python train.py --model="image autoencoder" --train_examples=88335 --encoder_norm_position="res_post" --encoder_inner_norm=false --encoder_drop_path=0.15 --encoder_depths=[2, 4, 4] --decoder_norm="groupnorm" --decoder_channel_attention="eca" --decoder_widths=[48, 48, 96, 192] --beta2=0.95 --max_grad_norm=5.0 --warmup_steps=2640 --weight_decay=0.4
Rows from block 6 of the encoder, named by matrix and row number. Rows with one number belong to one attention dimension. Each number is 500 + 40 x the weight over the matrix's rms, rounded and kept within 0 to 999. All counts start at 0. Numbers have three digits each.
# q: window attention query (encoder.blocks.6.attn.q.weight, 320x320), inputs 0-159
# k: window attention key (encoder.blocks.6.attn.k.weight, 320x320), inputs 0-159
q.157:500500500500500500471500500556472500500500439500500500517552531500451454500552459533453500501554446477551500500500433500500537474548500500447468433500558500500500500500500500556500500570500531566500500527500479500572531500517500500500471545500500500456500500450500500428471500456544500500500520500448532478543500500460500462500476500500463500500500562549500500576473589439477588452500539500534500500529463533523453534478471451500500513500500434547456500500500443500500584542442500
q.158:548549526500500523446500454500500500442525510442574500502520500500533438500520500541500500500500500500558463500517500445500500551526500500392473500478516500534500538500416500500533500500500433457500409500500500538527440500500500500475500471500500500500500500582474564500500394500429483412500500531500416465483454500537500461500500500414542547461500500500500500542534500465500561464500543500500500453487557500405465565480500540500500500500456455500500458490500538500500500500500500
q.159:500459608445566468475500526413500407415500500500500564590500546470500434568500570476500422542500500437472535462540500500543500500548500466500440500500484540500500500583478455500500500500500541500577500500500457500500445500452500560500453500426574500524439480500500562500500500455500549578442500372569500422565537526500415500500458460500500535462500500561467475472500500524500500445521533559416519463442500500526460500500500500529500605500461500423500459559534500537500500532473500
q.160:396500500500500514500500500516500500474465537500567500460567557529553500462533507500461500500473500458500500500500453500448543496500500500500390500470529500478500500512570503500556500500548534560500500542500500544500500459487500500500457473527526400552453500518420549500500500432500485500458500552500500500443500446434500500500455500629500454455500500397639500500559500644438500500500541535512500520500512500603500437500610500521500500500612500600537479500632437500500500459500500
q.161:594500564563547500476500500500500500453500500500556500528567500500500524523500381500455500401500500527552500500500456500500532500500500458491529446557538500500542466500500396546500500529414536452564500402500500558500469397469554500500532449500500472500603500500404530500567468483500500500500468500532406572445554500448500500500553468557500500545500450474561518536500427532500500500500560500450500500500500500572500500500570461500500500500500500602540526500500538575558479500500372
q.162:455500477500500500578500554500533500468500500470450500500500500466544500571500452555500448360500472500500500405415441452428474456451462500500500448500526430405500462500471393500517458500500459425460500500541500425500468500550500410558452500470500488576500451541500466500500453500500477500500500411518500500500500500444558500460500500500500404500500500500489474453547432446555530500433500546559430500500500500500529500434500500473500500500474500500500464481624533500500567500500372
q.163:500500500432530519500500475500561528565538462540474542585428531500500500500500500500461500500474529500500446452471500593517577536464412538500441500481541500467542500500526534434456550500500500500438567500531500500500500500500500561495418500529500500551415500572500472472579431500500521435500541550522481500531500538500500466460468564500457463530636500500500437461454449428500500523551500500538500500500427500500537447517544500500500500470446500431500500542500500443571500469468500
q.164:453500552500500500452467516580500500500500500500561500500500454500542518437500465500516500382500500459557500500513531500500500441500500500488500525473500522500500500560500354467448500500433441549500499433519551500547500500517500444500414518500457500613470500500500470500529428500500571500560500460424500548500538500500538500586500500565541435565599500500460457518500344583500558500500500500500500500500530460500500396536500500500467495500586548600500437500608500500528474541500500
q.165:548500500563500505555466525413533557538526500556528500500500468500500500500557515500548500500557458460447500500488575520500500500418500500416462558500538459580437500420500605500500500560482461568522518470500573541531543500567500500500500500500553554500500500414500500440500500534494575550404452500500444500500439500541458500447410432500500500500500600500413500545500552500451500558554465388500500450500478555500500500500500593547575500451548444500500478500500500542500500469500500
q.166:500500500565431562500500500500500528477500559500476507500468552442609477468544409545522387500500500500500500500480447423470501500566485489560466524500532519500525522436500500500500500634401500573500481492500557521500538500500489500500516471481503500500500464419548500545500500500500500500594453397500500500506500473556500572500460500491542342500436553554425500500448500500500557500517500500513567500500636500439462533529500501459515500500500500500500536500500500500500500500510484
q.167:500578504500500500457574500658445508500544500500500500550500500526489500471468468562500500500500586500500455497500500500547554507450424500500500500453472448561470475500544500500472500500500500500469500513447445478423544500425448563479500500409495435533530538519500534500548421500500500467500435489474500500500500532466528500500544500500500511500646500500500500544532441500500530500500500599537500477500401500473500441500500500557625500500500500500500444500466500472500500500463500
q.168:500500433464553601500500500500449455536500500500500521500541560500500500560551500553500500500530527500541530491581500500622385500500500500462548491453482458500565448556524500449385500500500473422500491562540476500530500500500500555425500543528473500436521470462500446500431556500628500493500479500500554500500440500438500525554532550440458467513500500544530500500500500512500471461500500454574500500500500500436500552500437574500500577500535500442544528500453500529500588500561500
q.169:500546500500460500528500500383464532464527500500500516500431556500556500500500450473500530414500500500527542500452539416544500544579570575500500432500558444500500529558553500544491500453500550423500500500500647521558500500500500500535500477500558528500601500500500500500500500500500500500574500500483500450500531500447433447500548515500455522500405578538500500449476580562539500500539454503481462500397461500500532500500457538540500500473500500500541500424541495490524500466431539
q.170:500500500549455515432500450342500429543467475537500500500500574514500500500531500542533364500500464387500500513533537449500507516547481500500529486500471500500549500500470500500500500501520478500528500611564500500500500545553497540500500401500500500500540500500500500500500500534500500500474500396420500488500500500500544500500426438500500500447500500543500538552500500485500500493470500500500500500500504495426535500454500500462500500458500500483460532458461500500513500500537500
q.171:447425500500500500456500534500500500490550500500500480500497471525500500530564521530500504500520472500582500472500500500500545548500580500421500530500500444500561485500458500494500500500500436500500500500500500500520555500470589471418524461500449533500559500500500565535451500500500451469500500500454500444500566500547527466426475500500500500500508500528446456562500500500500500451500470500500500526500478564500500457479500500589459562462567500500492520500500500451597555469500500
q.172:568419580500532580534500464455500500541544500500500476570537476500448500531549553549500500500470500500530540585476500500538432458524536500500500500500500500447500528535531500421539426500466460500500602468500500507500539467500455599500559500500500500500446472473500570511500500500500500543500419500480549500541537439555551500493455500516500614469415500547440577463425500500541500500500500500408500500580500494500532500446500562500500500500472500500500477500500466524610500472544639
q.173:462500500500524393475562500541500523500472500523500500500500500500500470558500500500518500355451500429500500500459500500500500500500420570500500530500500409410561500559448386500560450500500448527500500500535467456500552500392500500464500500500521500500554552478500443500598544471407551500483500459470500490500500547500500500524500500500466500500565472442553463500479500500500500572500478480471427500434544500617500544546500500465461500577544500500522500484500500500500581500510371
q.174:500481500514492500500500514467478540500500454500500468562580500500500500468500525428538500500455500593475500637500479500469500527545537500500468536533519438500500549482500500500500500543500444409479500500500500523500500471474447468500543500500500500500533500626567500414500500472500500500405525458500500539500477500500478500500500533376500500485426459475500472459500500500449596528481486478425500500500500550500531500442500543500576500460435473500500535485459561500500500429443632
q.175:440500500500524497477447456500500500536452573500466500558500500472516479500500500500500558500480429500500500555500500500500500439416533557382480540500559500500500461529450601477500500522500515500477595500546405500568500454549448554500453529500500500500511555500500459500516500531500548500538500539568496500558449455532560500459543500500500500500500500500500500542545500536500460523500524521508473500500500500500500585524411500476493500522500500388564500500429500463500500517500500
q.176:500506483500423556488473558500438488525450500460500564500465540470434500426543539500500500574500500500459500446540467500500460500500516500421500500546542500500533466500500500477522500452591443500500565542500430500460500500558500500461500467449530500500500500469500500428500410500535500453500500500500459410500500433587527468544466500500464500528564452454539471472500394500500443500539500526500477573500500577576471469500383443462500500500500500500476500500500483500488509459532441
q.177:574500577482478500500485500500500529500530520500404500546551469480463530535500597500439500500531545500466422500473611500582500435506500500500500500500480476500524458430500610466500468588500500442500500500500500520545500531500554500538547532459576500389500527500500461500454500500601500552500500461544500500500500500500546500500453500409474621500384500500500500500521557464500547423446500500500481437500500500500522500463500500500540500500440443371578500500422500427500500445455500
q.178:556500568561500500500535500500529544474500449478500536541530466474500500453500544462500552500482500500467500500534500500500500500406500500500479468500500421587500543500500500550500471500537500500500500500500534557550500552500500500520476454528483500415500500500604548500500500500471462472500500500500500500500500463500486500500500537398551500500500545528500500500500500469500500500541476500429500466637500574442523570500500500500500523500500432500500500581500500542500500518485592
q.179:536500500500540397500500500582530500472545450456500500500500524553543500500500451569476547500473500469466500386500541473500500505500510414500500430500500523453471500498557382500500557500546500500500500500421548494557518550500500564533458473532500500500490479500405483500500432500500531500500526487500500500500573500500500500401544500500500614548617456500500386497545520525446520439500444500500531540500551500500474500533500398500556510462500512500492454455500569485500500460500500
q.180:500500500500540500500500541493500431500500470445534500500500526500599546500500522523500561500500479500457532500500455500500536530574500474500500519464450500500500439538573500500545500444500480550452500463500497500462532521500500551500557500551500572500573426425542405500457555550500500500500465500528500500469500500500500562553500448621481500519500563466500458470534465585469442500500465500500500500426587549500447539500500449473360500500475500500500500530540500500500571467500500
q.181:500519417472547503547500523500472539460444480500500533500500500500467500500500435500500560500500541468500554500520538500540538500570500618500500426480528500448500500556500444500469500570547542500495488418436500439469462500452466500447500465436543475500576399500543527500500500500500500500500500500439500500500500576435526500500500484500518500500500500500500560500559489500527500473500552500544409546500453526500500463500531500529454483544500500500500560456500500500500614500520378
q.182:500445500451564429469500458500500500500482500500500551500500535541500500500500500530500500500512500500551440500500528500500500469500500468500500500500537455434500537500500500500500532500549539500500500500441500500500481500534500500564500500464601500500475500469500526424452578585500543412500500466551500500500543500500522416582500465529500500485645500500500530392550425500500500567500500540577378500416508500500542500500500500500466500444467560564484500500500500544500500500500500
q.183:406498500449500432464500500500500453500505479443500469500468500523534456500450532553500500500500500458500558440460500500525500589500437438500511500500550521500500500437500500500500500500500465500500428523545500500500500500436500500532500525500470500500500524500444500450466500466500592472452500500500500482500564500463500500515500500500500495459500500504500528500500500461500468573500482498460445500500450432572500410500500500465500500500500587609500500553597475486500500500500341
q.184:500611500541521500500490500491441564500500574500473459556553425500500500500500566500500502500565500570457500500541466500573574555394500500500500561515580500500434534430500500489500458500413500561500500500500443500538435500543515589547523500528500536500446500536500537500453537406439500545500500500482573442500500459500500500500441500395484505500500471523449500569500559500462500500561450455411618500500541598500408500500364478539453394543528534397476458452527500440547400547500674
q.185:500500500500454500500500458356500500500505515500500500422500425500500550506500437395500442500483500500500500500534500379510500446345537500542453500441512539500455500500500500500467499500500532511500446500450592568500520500463500583500564464510500535500636499500500500510533500500500570443500427500499500465500442472440557519500439456500468598500500500479585500573500540621560443500482500415392602500500459500500420494500500548523500500500500405562491556500425448500538439438500588
q.186:528500500472439500544500500500500468500485500545544539430500500500565500500500500613470550302436539500486462500528500500392500500500500500498500426500464500528484429500455380545500500500500500479426418500452500430471500447500446500500500551500521466500500500480406500486500476467500545437560549550500500500500484537450474500547500500628414500477593522500493500419483533500500437455500459540500439534500500527576500443500500439500455500569500591595462500554556475500500566532416500
q.187:500406500500449498500500465500466466500529456500500575500500500448500549500527448500500368586500465500500532500500469500500500500388372500509500500500500460547521432412529476561500500500500516500500500500534437500545500500556500500500469441512504500500500500500457500434500608475500500572472517500522550530500500534542484500500500542500500500544488592459459472500531500500465431434527525524500500500403500553562500477500500455470539500500488561500484476559462500500429516500500577
q.188:600363379571398482500579500500500488500552519527405500566579500514500463500549468500548500464500500390500597500500500539500433610530500644500500500474538500500552540472553453418500429584500486500500570500486500500471500574500500521500601523485480500475619544478500500544565500500656521550500561500500500500447500500431500500543543467484525500500413577582500500436500588500525500500527500500500399522500485500500500548479500582472500500437470468501500465500439500500500563534466500
q.189:460495500526560500500522522613500500500500429500500522500500524500500423500500559500500500539446500500500500500530500500501551500461500556462500519500549518500500500500430397500500500500449500500500500411507500500435590439500500500606500526500509466431453500500402469459500381568500500453436571442588500484500420457500523500575500500525500500500624500500588552435500408500497500527500567500575423500500500500537500455535557453584592500566455539500500500485500500526582433500500500
q.190:454500456500500500449486448500500500469471500500500570378531455500541500457425500564442500500500500428500536500449515449437479500500500500550555562472500500500500469500462395500457500436518542500500513433433470453500484500518500517529500500500500500599500500421500442500500500462433500523500446500500418500467500500444571461447500551571522548500500457454487459521568500470500549552563464582500500555403500539586456443446500500475460623551551500586515475500500442500500608500500392
q.191:519500500565535500500500500500433500500500500500500551500544500468500500406500404500500411500500540418500528500477500503500500500544500412532500528577427500500500468500424574500500500431549500492500500486465500582564500526484422500500500544500500500500500500500500448513500500463500532500474500500500500500500500464490500446500500440475500500500500574535500431548527500452421500439452500500500500534500500500500500500500500543417500595540542500534534465562476492450464500500500500
q.192:500674477500500433538500500500500459500500543500423500500500500546500551500475534500500569500500546563500500454540463500500447500500500500434500500500500500536464523574500591560443500500386500449551500403459500500500500450500560536500500500500500435436475472500500500567451372522500559526476500459500500500500462563500541440533443500423500500464500530539500500500500626465500500500555452415543500572500470458468475500481500500457500500500500533500500500461460573500521484500500500
q.193:434500500500540545425500500570477417540500445500458552540500500447500521500500574500500500597500500547500543570597438556439468500583444500470451500500500500507473530455488500500500500500477457580500500564459500481500484500500471530534452535534500513500452448519430468500569465568587473451515445610500539441441500550447500500551476490455463500463581500450425526500479500500500500452500433500500448456487474449560500463472545500436580371530538464500554460500500500500500527573570428
q.194:500500516500500535500513500500450500527478515429500500416500525523552453581500500500557500500547500482567500500470448593544474519534525488483500500475542458500500604556500500500500500516451523491440500446562500449537451525560500440500487455500556500500500500413500568526500500547500456500500537500500466456484463535459561473500500454425500500537558500500556550500500500510500500500500500500457500500500500546429552581500500534500500489500500500498500471544500500455500500500500500
q.195:500500483500477468500500423540478500552500442500500447500479500468500500434500433435479477500479500531555432500500542500500472500425547561500500464462500500507574500553466540474529599531553500553533500500500611529500542525500466550587500500500398582500490500500500480500500500500500500500436509540463500566556516489534553583500434567513533500480500444500567457549500500541500455500500500500500500537450466539500500458542500500500500439472500500500500543489500464575500500608500473
q.196:500443500500473500500500519466500500460535476473517500500567542456500500480500500500500500500500500442500576500500500500500500500500438500543500463540442523500563500455500548537540500548500500556464477554580530500500500542500500550500500500500500550558463559500485500547500500500534593541500425500532461500500500500500500407500611500529500500500500500446500500500560500569500355571500500500500513500593521540416455500457473500522414399454500500500500500471487466500530500533500500
q.197:500500500500500500500608500548500500507416500500500527466500500458500500430554515500539560500455500500551500500553474500450500530500500557613500500500500500516500500500500497413456500534500500542500500397500565451446464500550532500500462500519535547500500441500500500434437586500500500500500555444500500589549518636500500561446538500553551500544500492500500451500500506455500450483469500561537498500461450481510457543556441536500464500431500495500591500500508479500500424428500500
q.198:500550500493500569473369465483590503500471500450500500500500500500500562560533500500500500612553475500460500500467500445517468549573500587500444500572500500500500450493500500500374500500465500500500558500500438500500464537500454500540500558525500488500500551500500498500418500469500500500500427500500540506449581438565431500500529500437500500500573543500520575388451570545505500500500500500500500500464480500526442421500549500555571494520500509572500557500500500500500560576377500
k.157:500500527431469525500500555500461463530500441477500500500500500477533500517477580500500500500500528500413466470414500542446532500429457500419500472500445500500500522578426500461439500461500500523500453500500515455543584500500500555500500436444500413464544476456517500500531562534442500500451533500500500526500455500500500500500500426426434500500532428500500528500534500454430530500500500500541500448500500551541448500441553500500500538470531500500540462500450538546500383500421500
k.158:401500500538552423500500411500500474500500500500465563450472544540470428552423451462535500550424500552484500464500434500538500437500500543473463471500500500500500500500461471500443450500500500535500500570500587465500500464500500500473500500500500500547500451549500525485500500457582472500532500500500466578531448516500570500459580525500526537546469516463543525556483500464466478500544500573500463500475500500476542462543500500540526500500535500592500424463623452417500500500418536
k.159:500500450473500500447462500500500552515433489466458500500500500500500557430500500540500548500500500500467500556500500453474500500500485682439500500470500468500560500500500519500500429440500500500581425500537500452487500560538500500500500500540500500571544500414563500414500539500500538500500500586531541465500524533537454500500561500500500500500500500500500500500500500489500500427432500500500507500449500500525455500528500539568500476500500434561500556500500500433500500500470500
k.160:500444481500452500500562500402430564566532500500556440500419459552500442500500531532500500556500500511558500453534500500500500531500500552500561500500472461500534500500500525551500500500500488500500558500500500461540543535500500500435500534573500551500500500538468531451500506500490500500545500500465500494500580459589500500500457445535459543515500380500500492500453500576536471470451420500470500440473543457500500532500581500500453537500500500500459477551500548500500500500405500
k.161:500500556500500500500500500500550500553559500500428585500500455451500500500500500500500467608500579419605413570507500500500500500500500500500500500565500500500500500500500529500500554528554421477500577500473500380521584434500500378531500500457491412514500454518500500597500500515500500500537469567500500497460564560466455500500500500500500500581500500500569500500500500500384500422500468500569482500500500551533500550500500500516500522500559500500562544500500500500560500555500500
k.162:500500500500634575500500500500500471509544526528500500500500565500500500500500448500511500500500500500539545500527500500500526571500350500429500500500500543500500591480500500507500573531500500412531500567500447500500500500500500500500568500500459500500509523500486449500410500515500445449500500500577500517500500500500540486500544466444413500545500500557500500596572500516308453453623500469347570500500581500452500541452500500500489470453476540500500554543500500570463500461500417
k.163:530500470500500470538500433500500500567549452500500500504500500538589455527549500492453561462486500500500421500500480510411500571500500500490500476500500500596539500500572500583451549463500500500500589547500539500549472500500526500544500543500579549500471500539500500500500500500500456550405464500451433500541432500500500500500467435500468500500500578592585573472427528500500436453500569527500500500500500500562443500500464528466500500493500500411500590460500454456537496500444500
k.164:527500500483565500500500500500479460500531500553500491500498468449477443500500401500500500500495500444500390500460500497500500495386500442533441436500408452478487500553468519500436588500500529500533580552500500564500566500610500506479500520500500500603483500443481591500500500500500493500500500461500550515512500467542422500471467500500500604448500500500532404500574500449500500457563500500414500478500560500500495500500500500515500540500551500456500500434472500615500500456555500
k.165:500449500500530433451445562449437500466579500434576500578519481500411500427443545500432355500558500500453564500500500500500500451500500452500500470549500460500470500409464500533560500598413500587452543540500500500479544519500539500554500500547500572500500500568442500500451570550457432500500567500444474554500500500487475500500570532500500447471500523500445500500407428557545540500500453500500476520500444500541522542552500500560441500500548517556500500500500500450463500457401571
k.166:468464500500500531435459500563438500500500440500500500500536537465540437500550455500449500500500500500433531500453595598527475500520500549500546539436500500433447478587500500415500408455500500429500500458448455500500469500459517500507421500500500482506451534605366492451503500500439500461580500500437500500453535616536500483500500500500553538500500485549500455511546500554500483500474500421500500565489500500500468570567500466500500539552469500500548500486535544500500500545500427
k.167:500531515446533468594682500500549500500500500500552500500467525500500526500500500561463500530500522500500500479489513500422500500500454500681517453550536491500500587500500513500550591500500500500441500560500500448500500607500500500409500483500500500500500500500500520569500618424476562544500500500527513501500500500500500500500461453500542532500379500500500496473571500500452442359500430485446646500403526520494429430527500500500500500500500420516527445468487500547461500550500439
k.168:500459500500504500500500500646455518448500500549534552587432500500403490538500500500549500443500533500459472500436500584500543514500574462498500500500575500444500500591572500500544555500500471500464498500500574538500417446537500500500499450500453439500535500494500500500500469500408500500559500578459500500500500419500570460500500475500500571500500500452500551500547603500500548479500523500443495500479446500580420583454500478500500452444435453500577479469500500493500594500500392
k.169:500459500500500603459500565538464500464474500500500500500500476478500558500566572500488500572478479534546500617500467577500500524587500500554533500500500500457500472564528500500500526500429500588432446460533540536467500532526461500534437472573500466416422500500443500500500500547472500500500500500533500500435500500470500500500522500589465563407500500525500500500500500469521550500500468465449581500566452500500521487451544500555554578409500548558571470500500547500468554562500608
k.170:504500500500500435402500608500470500532500519541466499500500448500500546500575462500538441500500473525500584500445478578573500452500469532387551414527468436500424500500500500457500526565500435439500500500500500500466433514500547500500400431500500539500500500548358500500500500500500595435500555475526500500521473606547449500500571500500500460500500500500497500500500439469500500500472500473500500500500574546500500563457469500539552500500500500438500500425500443500500500500526427
k.171:500500500500532448500592500573500500500500500500500551500500477556500537530500500589500500500500500500500500540434500568438500550500458500500467545557500525500527464525502500500559467612500500500515500500466500500582603471435500441500500500491500483577500500513500500500500475583500500500500579528500500500500500500559500426500452427545520562428605460500500500500469500444500463571477500496534445445500500444500533545536413518553500511500451500435475540500544500539500500473447500
k.172:486521500500547500413450500500500500457500541500552458500461500544533470388552500523485500500500559500546500500454500465500461500500636448500500500448500519416534500500585500500500500485500560500500500500442500500500409476454461566547500543500500539517500500457500472518500500438500500463500500478595423500551442430425448500487500500478500500540500500529400575463448412448454459430558554500575500452500535500466500500500428549491450500473500500500500554500500547464500456500660500
k.173:500500500500500500471357418500562500500529394500340503389619500500500385421500500500500500500500587500580500500500349500389500500500428383486500487500500500500500663609500500500335592500500398500521500574500500625371648500500500376500467500500500435500500522500500500558388500500500488500500500545500500500425474500500540504500500578500500369500500500468557500500500500500500444500500500500500500500500500551399611452500500563500500500500500432500617500500500500500500558500500500
k.174:500572586500500500500500500500500435500471555468527500500500480500500500482462535500513500411500485441592450500436535500500470544500500418500458564549586448500500477500623500458500500500500500380444500500461500500500500543550500500484500500500500500500476465527452500500447500500500485500438572554521500500500433537517500500417500474536449529536429470542520500500500547500531454500590537530521546547451528518546500500536428500575500420500500500500462500475562545547500421558606434
k.175:500500500485500500500617500446480462500524446532511562440500500447500500500500500500541568548425500500500439500500500500393500500500576560500500537500500535485463451437421576496568500500500478479500500500467568450500523584500555503461518500500500500466500529463575467500500454500500500538500552500523500500477500500434443500500569500500547500540520500500489577500500417500508500507500500455500500428500500513547463509428500426500529500500452500449397500500464500500500423500462569
k.176:500500500500500500500500468500474450500428539500500500500500500457435500583477572500483500438500500500500562436601500435436530500500500492500500500519436500500500551500516457500486500500500500500500548553500451500483458500520443500500508563500500500554500562500500538571500500500500538500500500500434500500471498517545500572508547545500483561538500500456544500524500488500500557475500545500500500500429458525398500494500426407581546500500500500500526598500500400438492462500500489
k.177:500476500478514500500500500598500438533500529557500500480500522479542591481559590500500500500500468500522457500604479500500570500500500472500475500516539465535500437432516487500601500556500500500500440500500578589500500548452500500462500540510500524500520473410577479500523412500500424500564567551500482477488413403500500521477462472500530459500500575500500451560401496536483500500500521440558500530458500500500522500454509500500500568442450500500585500420500500500538500500562446
k.178:500500467500533500500500500500542500454463429500500501434500563444500500500500500497533481500530479500500438500500500596449500431500543500500500500554500512500500500442500451570500500453479541500500500448500474500500500500500580500487500500500517540500421399500504500535531408500573566557500500550500572480527500500558478500474500448534453559500500500537451586500500532544475500539500500500500416519457500500500500406500500480577500500526447500500500529500430500500446582500478530
k.179:500500511500500500500611520500541500577439461539459549535501467500500500474500531500500482500471500500500500500500500500500430463480500500465500500482500500558486454528528500500500500500500474500500500500500452500524500524472452500358579500580590528468590500552500500576593556540500500400516604500500500505556500462479500524461500500500473500500444472472505500538500500525500530467500500500500491539530424500500464460500500500500588414500500500431524500500542564395500434531407500
k.180:483500424428500484514389500439421500500516453520500500447576475500467500484500500484500360510521567500579552500462500500597500500495450500500500538500500500500471479492447500500431500617500580630441500446500500539467484454553537500500500500542500541500500451546500500435469500500500500462500500455500500617500584484601500500500541500500459500423500544456505539454588500533513500512500500460500429391567455500500500609500500575439500585500449500500500463500500500589500500568481471
k.181:500440530396500499468399470535426468500500500563500500527500500500449500500474500500478500500466500476500435500500462500485549500500500500500500560547457480500500500500545500500450561500514504500500500483500451500534500500500568500424468500500466500590588500500500456521500498467500533447500500575515500500469453500431500500472500585535582500500500431537500500500500500500500454500523547437500628500500456402500525560500500422500560500500500500500500518500438552545420500500468500
k.182:500579500540500500500435500427432500482486500500441500425500500465456500449558450607527411535500500500563500545500500500410500488500500478481424480500500576500584500500500520424457550500537463500500548500500500561520463500500566500441554500500500500500500447500500500555391500500500500441500500500500500422461500500475520500500500500466500550546500477500500500500500500500453540500500500500500500544500500516500479432535570500500500500500500500525553515456500532562500500500428500
k.183:500601437500541452500500465500500570570500477500500500552486500500535528459438514584500525500520500500500500461529500500500500500435500468500409500500500476562500463500500500522500500363418500500500477500500500500500500563486500500547553500500500468500500557533500535602500500500500500453500457496547500470500559500500527549500455471500521500544483500525518508500500488500500500500487500500425409563500500531608539500500500472500500474500500500439538446553408500500533557560437500
k.184:500500500580447500500543500457543500404500500500500500562506519576500471575481544500467500536500500471463542500526461500500529500559540606500573500552500500500447500500500500500500464582478637485449500500560447500480500500500500610452500500500500500500420406425500536530500500500574500500500500453500476435500444500500458551500466531552564438462454500500500500500554500556500573451500500500608445500475523458394548500461500500540409446500500500487446547480448500500567525521500608
k.185:500444500586554439457500500500500445500500500516500469585500482542548500460500536440535453500500478436541556500459500542500520546500500500553458461476500500500412543512432474539533518500500500500558482568408451542500475537500552500462466500500541551519500555463427500460500503539500536500496563426500500560518569463479500568500526500536500500546526426500611500417447404567500552500463548500552399528500453534536500500602538472558500500500500500500500457520486477431500500500500608
k.186:557500546500595500500414500359500500589451411444500500500568500500500500417500553500500500564364500500500565500500500422500500575357500383429537438576400449500500500500500500500362500546538408500515488407500384500398500500623601397583500500439500500500500500577500572500500500500500487500369500500450500456509561500457500375500500634500500442587500458500577395581601653366500437500500500441500465500500500551500500500500500593500609477440500500500500500500500585565500500500500500
k.187:500500444500443500500500540525470394500455475434572447486500500500467604549473520500500500500500449451500571440526376500481500463500500500500500471544571500458449500500500536546500455500500608500586527500451500500500500500500500500500533523483439600427500500500500542456545500500500435500500582500500471595561500500500546500537500576544533454532500500500500500381522494500562480625500500500500500530500500500530468500467500500531500500500565500455467531500500500467500475500445457
k.188:621526500500500500500404500597500406500478558462500457461462585433462500500500500477500500553454571480558554529500479572610500500500500435500547500500540545517434540629457463425500572597489506508459500597482564537500500511483489500500457433500425500420500577573376529506500487500500535500572402500569500500556500470452484428500500452538500500458580546500500500563500500546547500500569500453500500383500539457631500519500500450437500500500500573633500500443515562487500500500415503
k.189:521500478403565500551500500397543500481500484533454500500500417467531500500500454500457500583517456465466455542427500500429551494428551530417443546556538560552453500500500500500464500500500427500500500467500500570500500500500567500500568567449476500637568500505500500552500469500500456500500500500500500436500574500455500377511482451500500500500463500510500500500500500467500500500500500571410572478506500443500464514500471534500500437500560500535565467561466410555530500482554528
k.190:420428614500546507500500474443539442500553500433442500500489464500500463517530547500500423500463549454575500500448397430435461500500449500489428500500411543521500500500500500437522488500500565587547500500500466500437500449469472500500476405500564570468632449557500500500407499500429500500526454543500517500528500466480435500561531483520500453538484500518532500500464500500500548548472560500500500536500500445448468570574500538500500552447500584538500500531533500500500500443500500
k.191:570500522493472500500512470533500500466472500500500500452500558477500537546438541426547513471514500474548500500500550584458500423582500500411557415472500500429462500500505500500500408500500535500475500444500530572450500500421548500500462514500572500500431584477500480443524500500500500500500545500500500466500573540444526500500534530467459454500500500500549500500545500500500479479545500500544500470489531500469558560537500469500523500500500551447500500500550489520527500500500529
k.192:547462500520525500500500563450466500500500500548500500444500519500529542500456500500500500500500551500523465500466566500457500528406470500500568591451500460488561500523475500500465500500476471500500500500526500500500428500548546500561500561500500413443432524500449500474500523500667500518446463548479456500500500500500465541527500500500483500500538451542500475500500500500500500500580443437515500558558500500559500452500407500500561438393500457500500476500500459500522500408500437
k.193:475575408546534488500500485459506500562500500472526574383500560468414500500500500500500538467450500500581571551464500500500500605460500468592500556419500500500500432452549468500500531512500478545500500500589456462413537500555549453500557477550500500500548527432500400500556500500603537500500543577455475518544564500588420437552524451500500467500500500502500500500548494551500432494500561500523500500500454500528500428500500542442500500500497500500587500427500418500500454500581564
k.194:546500500475500443500403453579500500416511500539564541571463500500500517476500500497528447547465467530500462459500500500500500426533500500500500500460529534500500500500440465500526500500500463500529493553442500500449500500543560500598500500500446451500500500500500592414435500562612500475500553500491463500500483530500500480500414500583500500560559531500500500500541566524548579457500562500500500448409500500455500500500558500464420593500500500500500522531525474500445500500445500
k.195:552500507500515525500563500500500500500500500518500391500500477500541544500500500459500449500459535480500500451543500444538477571500532568500529500500473547472526473469500587586500500446500536500500482569532500544524529441521454500546534500500477500459442536543528500500547500500453527571500424500559462500500467485560500412500564500465500524454460500500594500537500500545529451565500500500500500477500500547500500500559500457500500555454447521500500500500481476477450437467510500
k.196:500598516526500500500500515525500500500500450521500500557454500500540500523500500500461500500500464568557500500500500500511483500500500391500500500532524569500469500500491456546500500566500532518548500500440544573443539583474500500442500500569500540500433500533500514477527563439402462500500500500538500469421462500500528500551500500500522500500480578523471457500631500408458500500527500500423463500500533500475534441500418500500580500500500500524500500547474500500500500500532541
k.197:500445556438500500500500500500500500500500528461500385500541500459500523559500460540518500500533580530564500433500423500468436500551500450500500500532500560500500500500443500538525552455500467500549500442521429500500534552500438546500534500500593500500500448500513488515414500478456500554500598500431500500500500528541500531500500553549597500403500555556585637500500500561500567495500500457500500500500500426465437500500500500463500500461557426500500468556500615560500500500458500
k.198:473540500407555608500567465526500458471500423500545441449500473526500549550500500487500500469500464426480442500551500500515458559500464500500529500500500564468531439528500500500500469500553444431429411454548525500525537500500462500500500559549458500500532500460500532549421528500437500452449525524500500500619457500500500500539500521519500500556438515500500529532465500544440444464539526500433500500541550500500500442468517446532500450574500468580438500522500414456500500500563462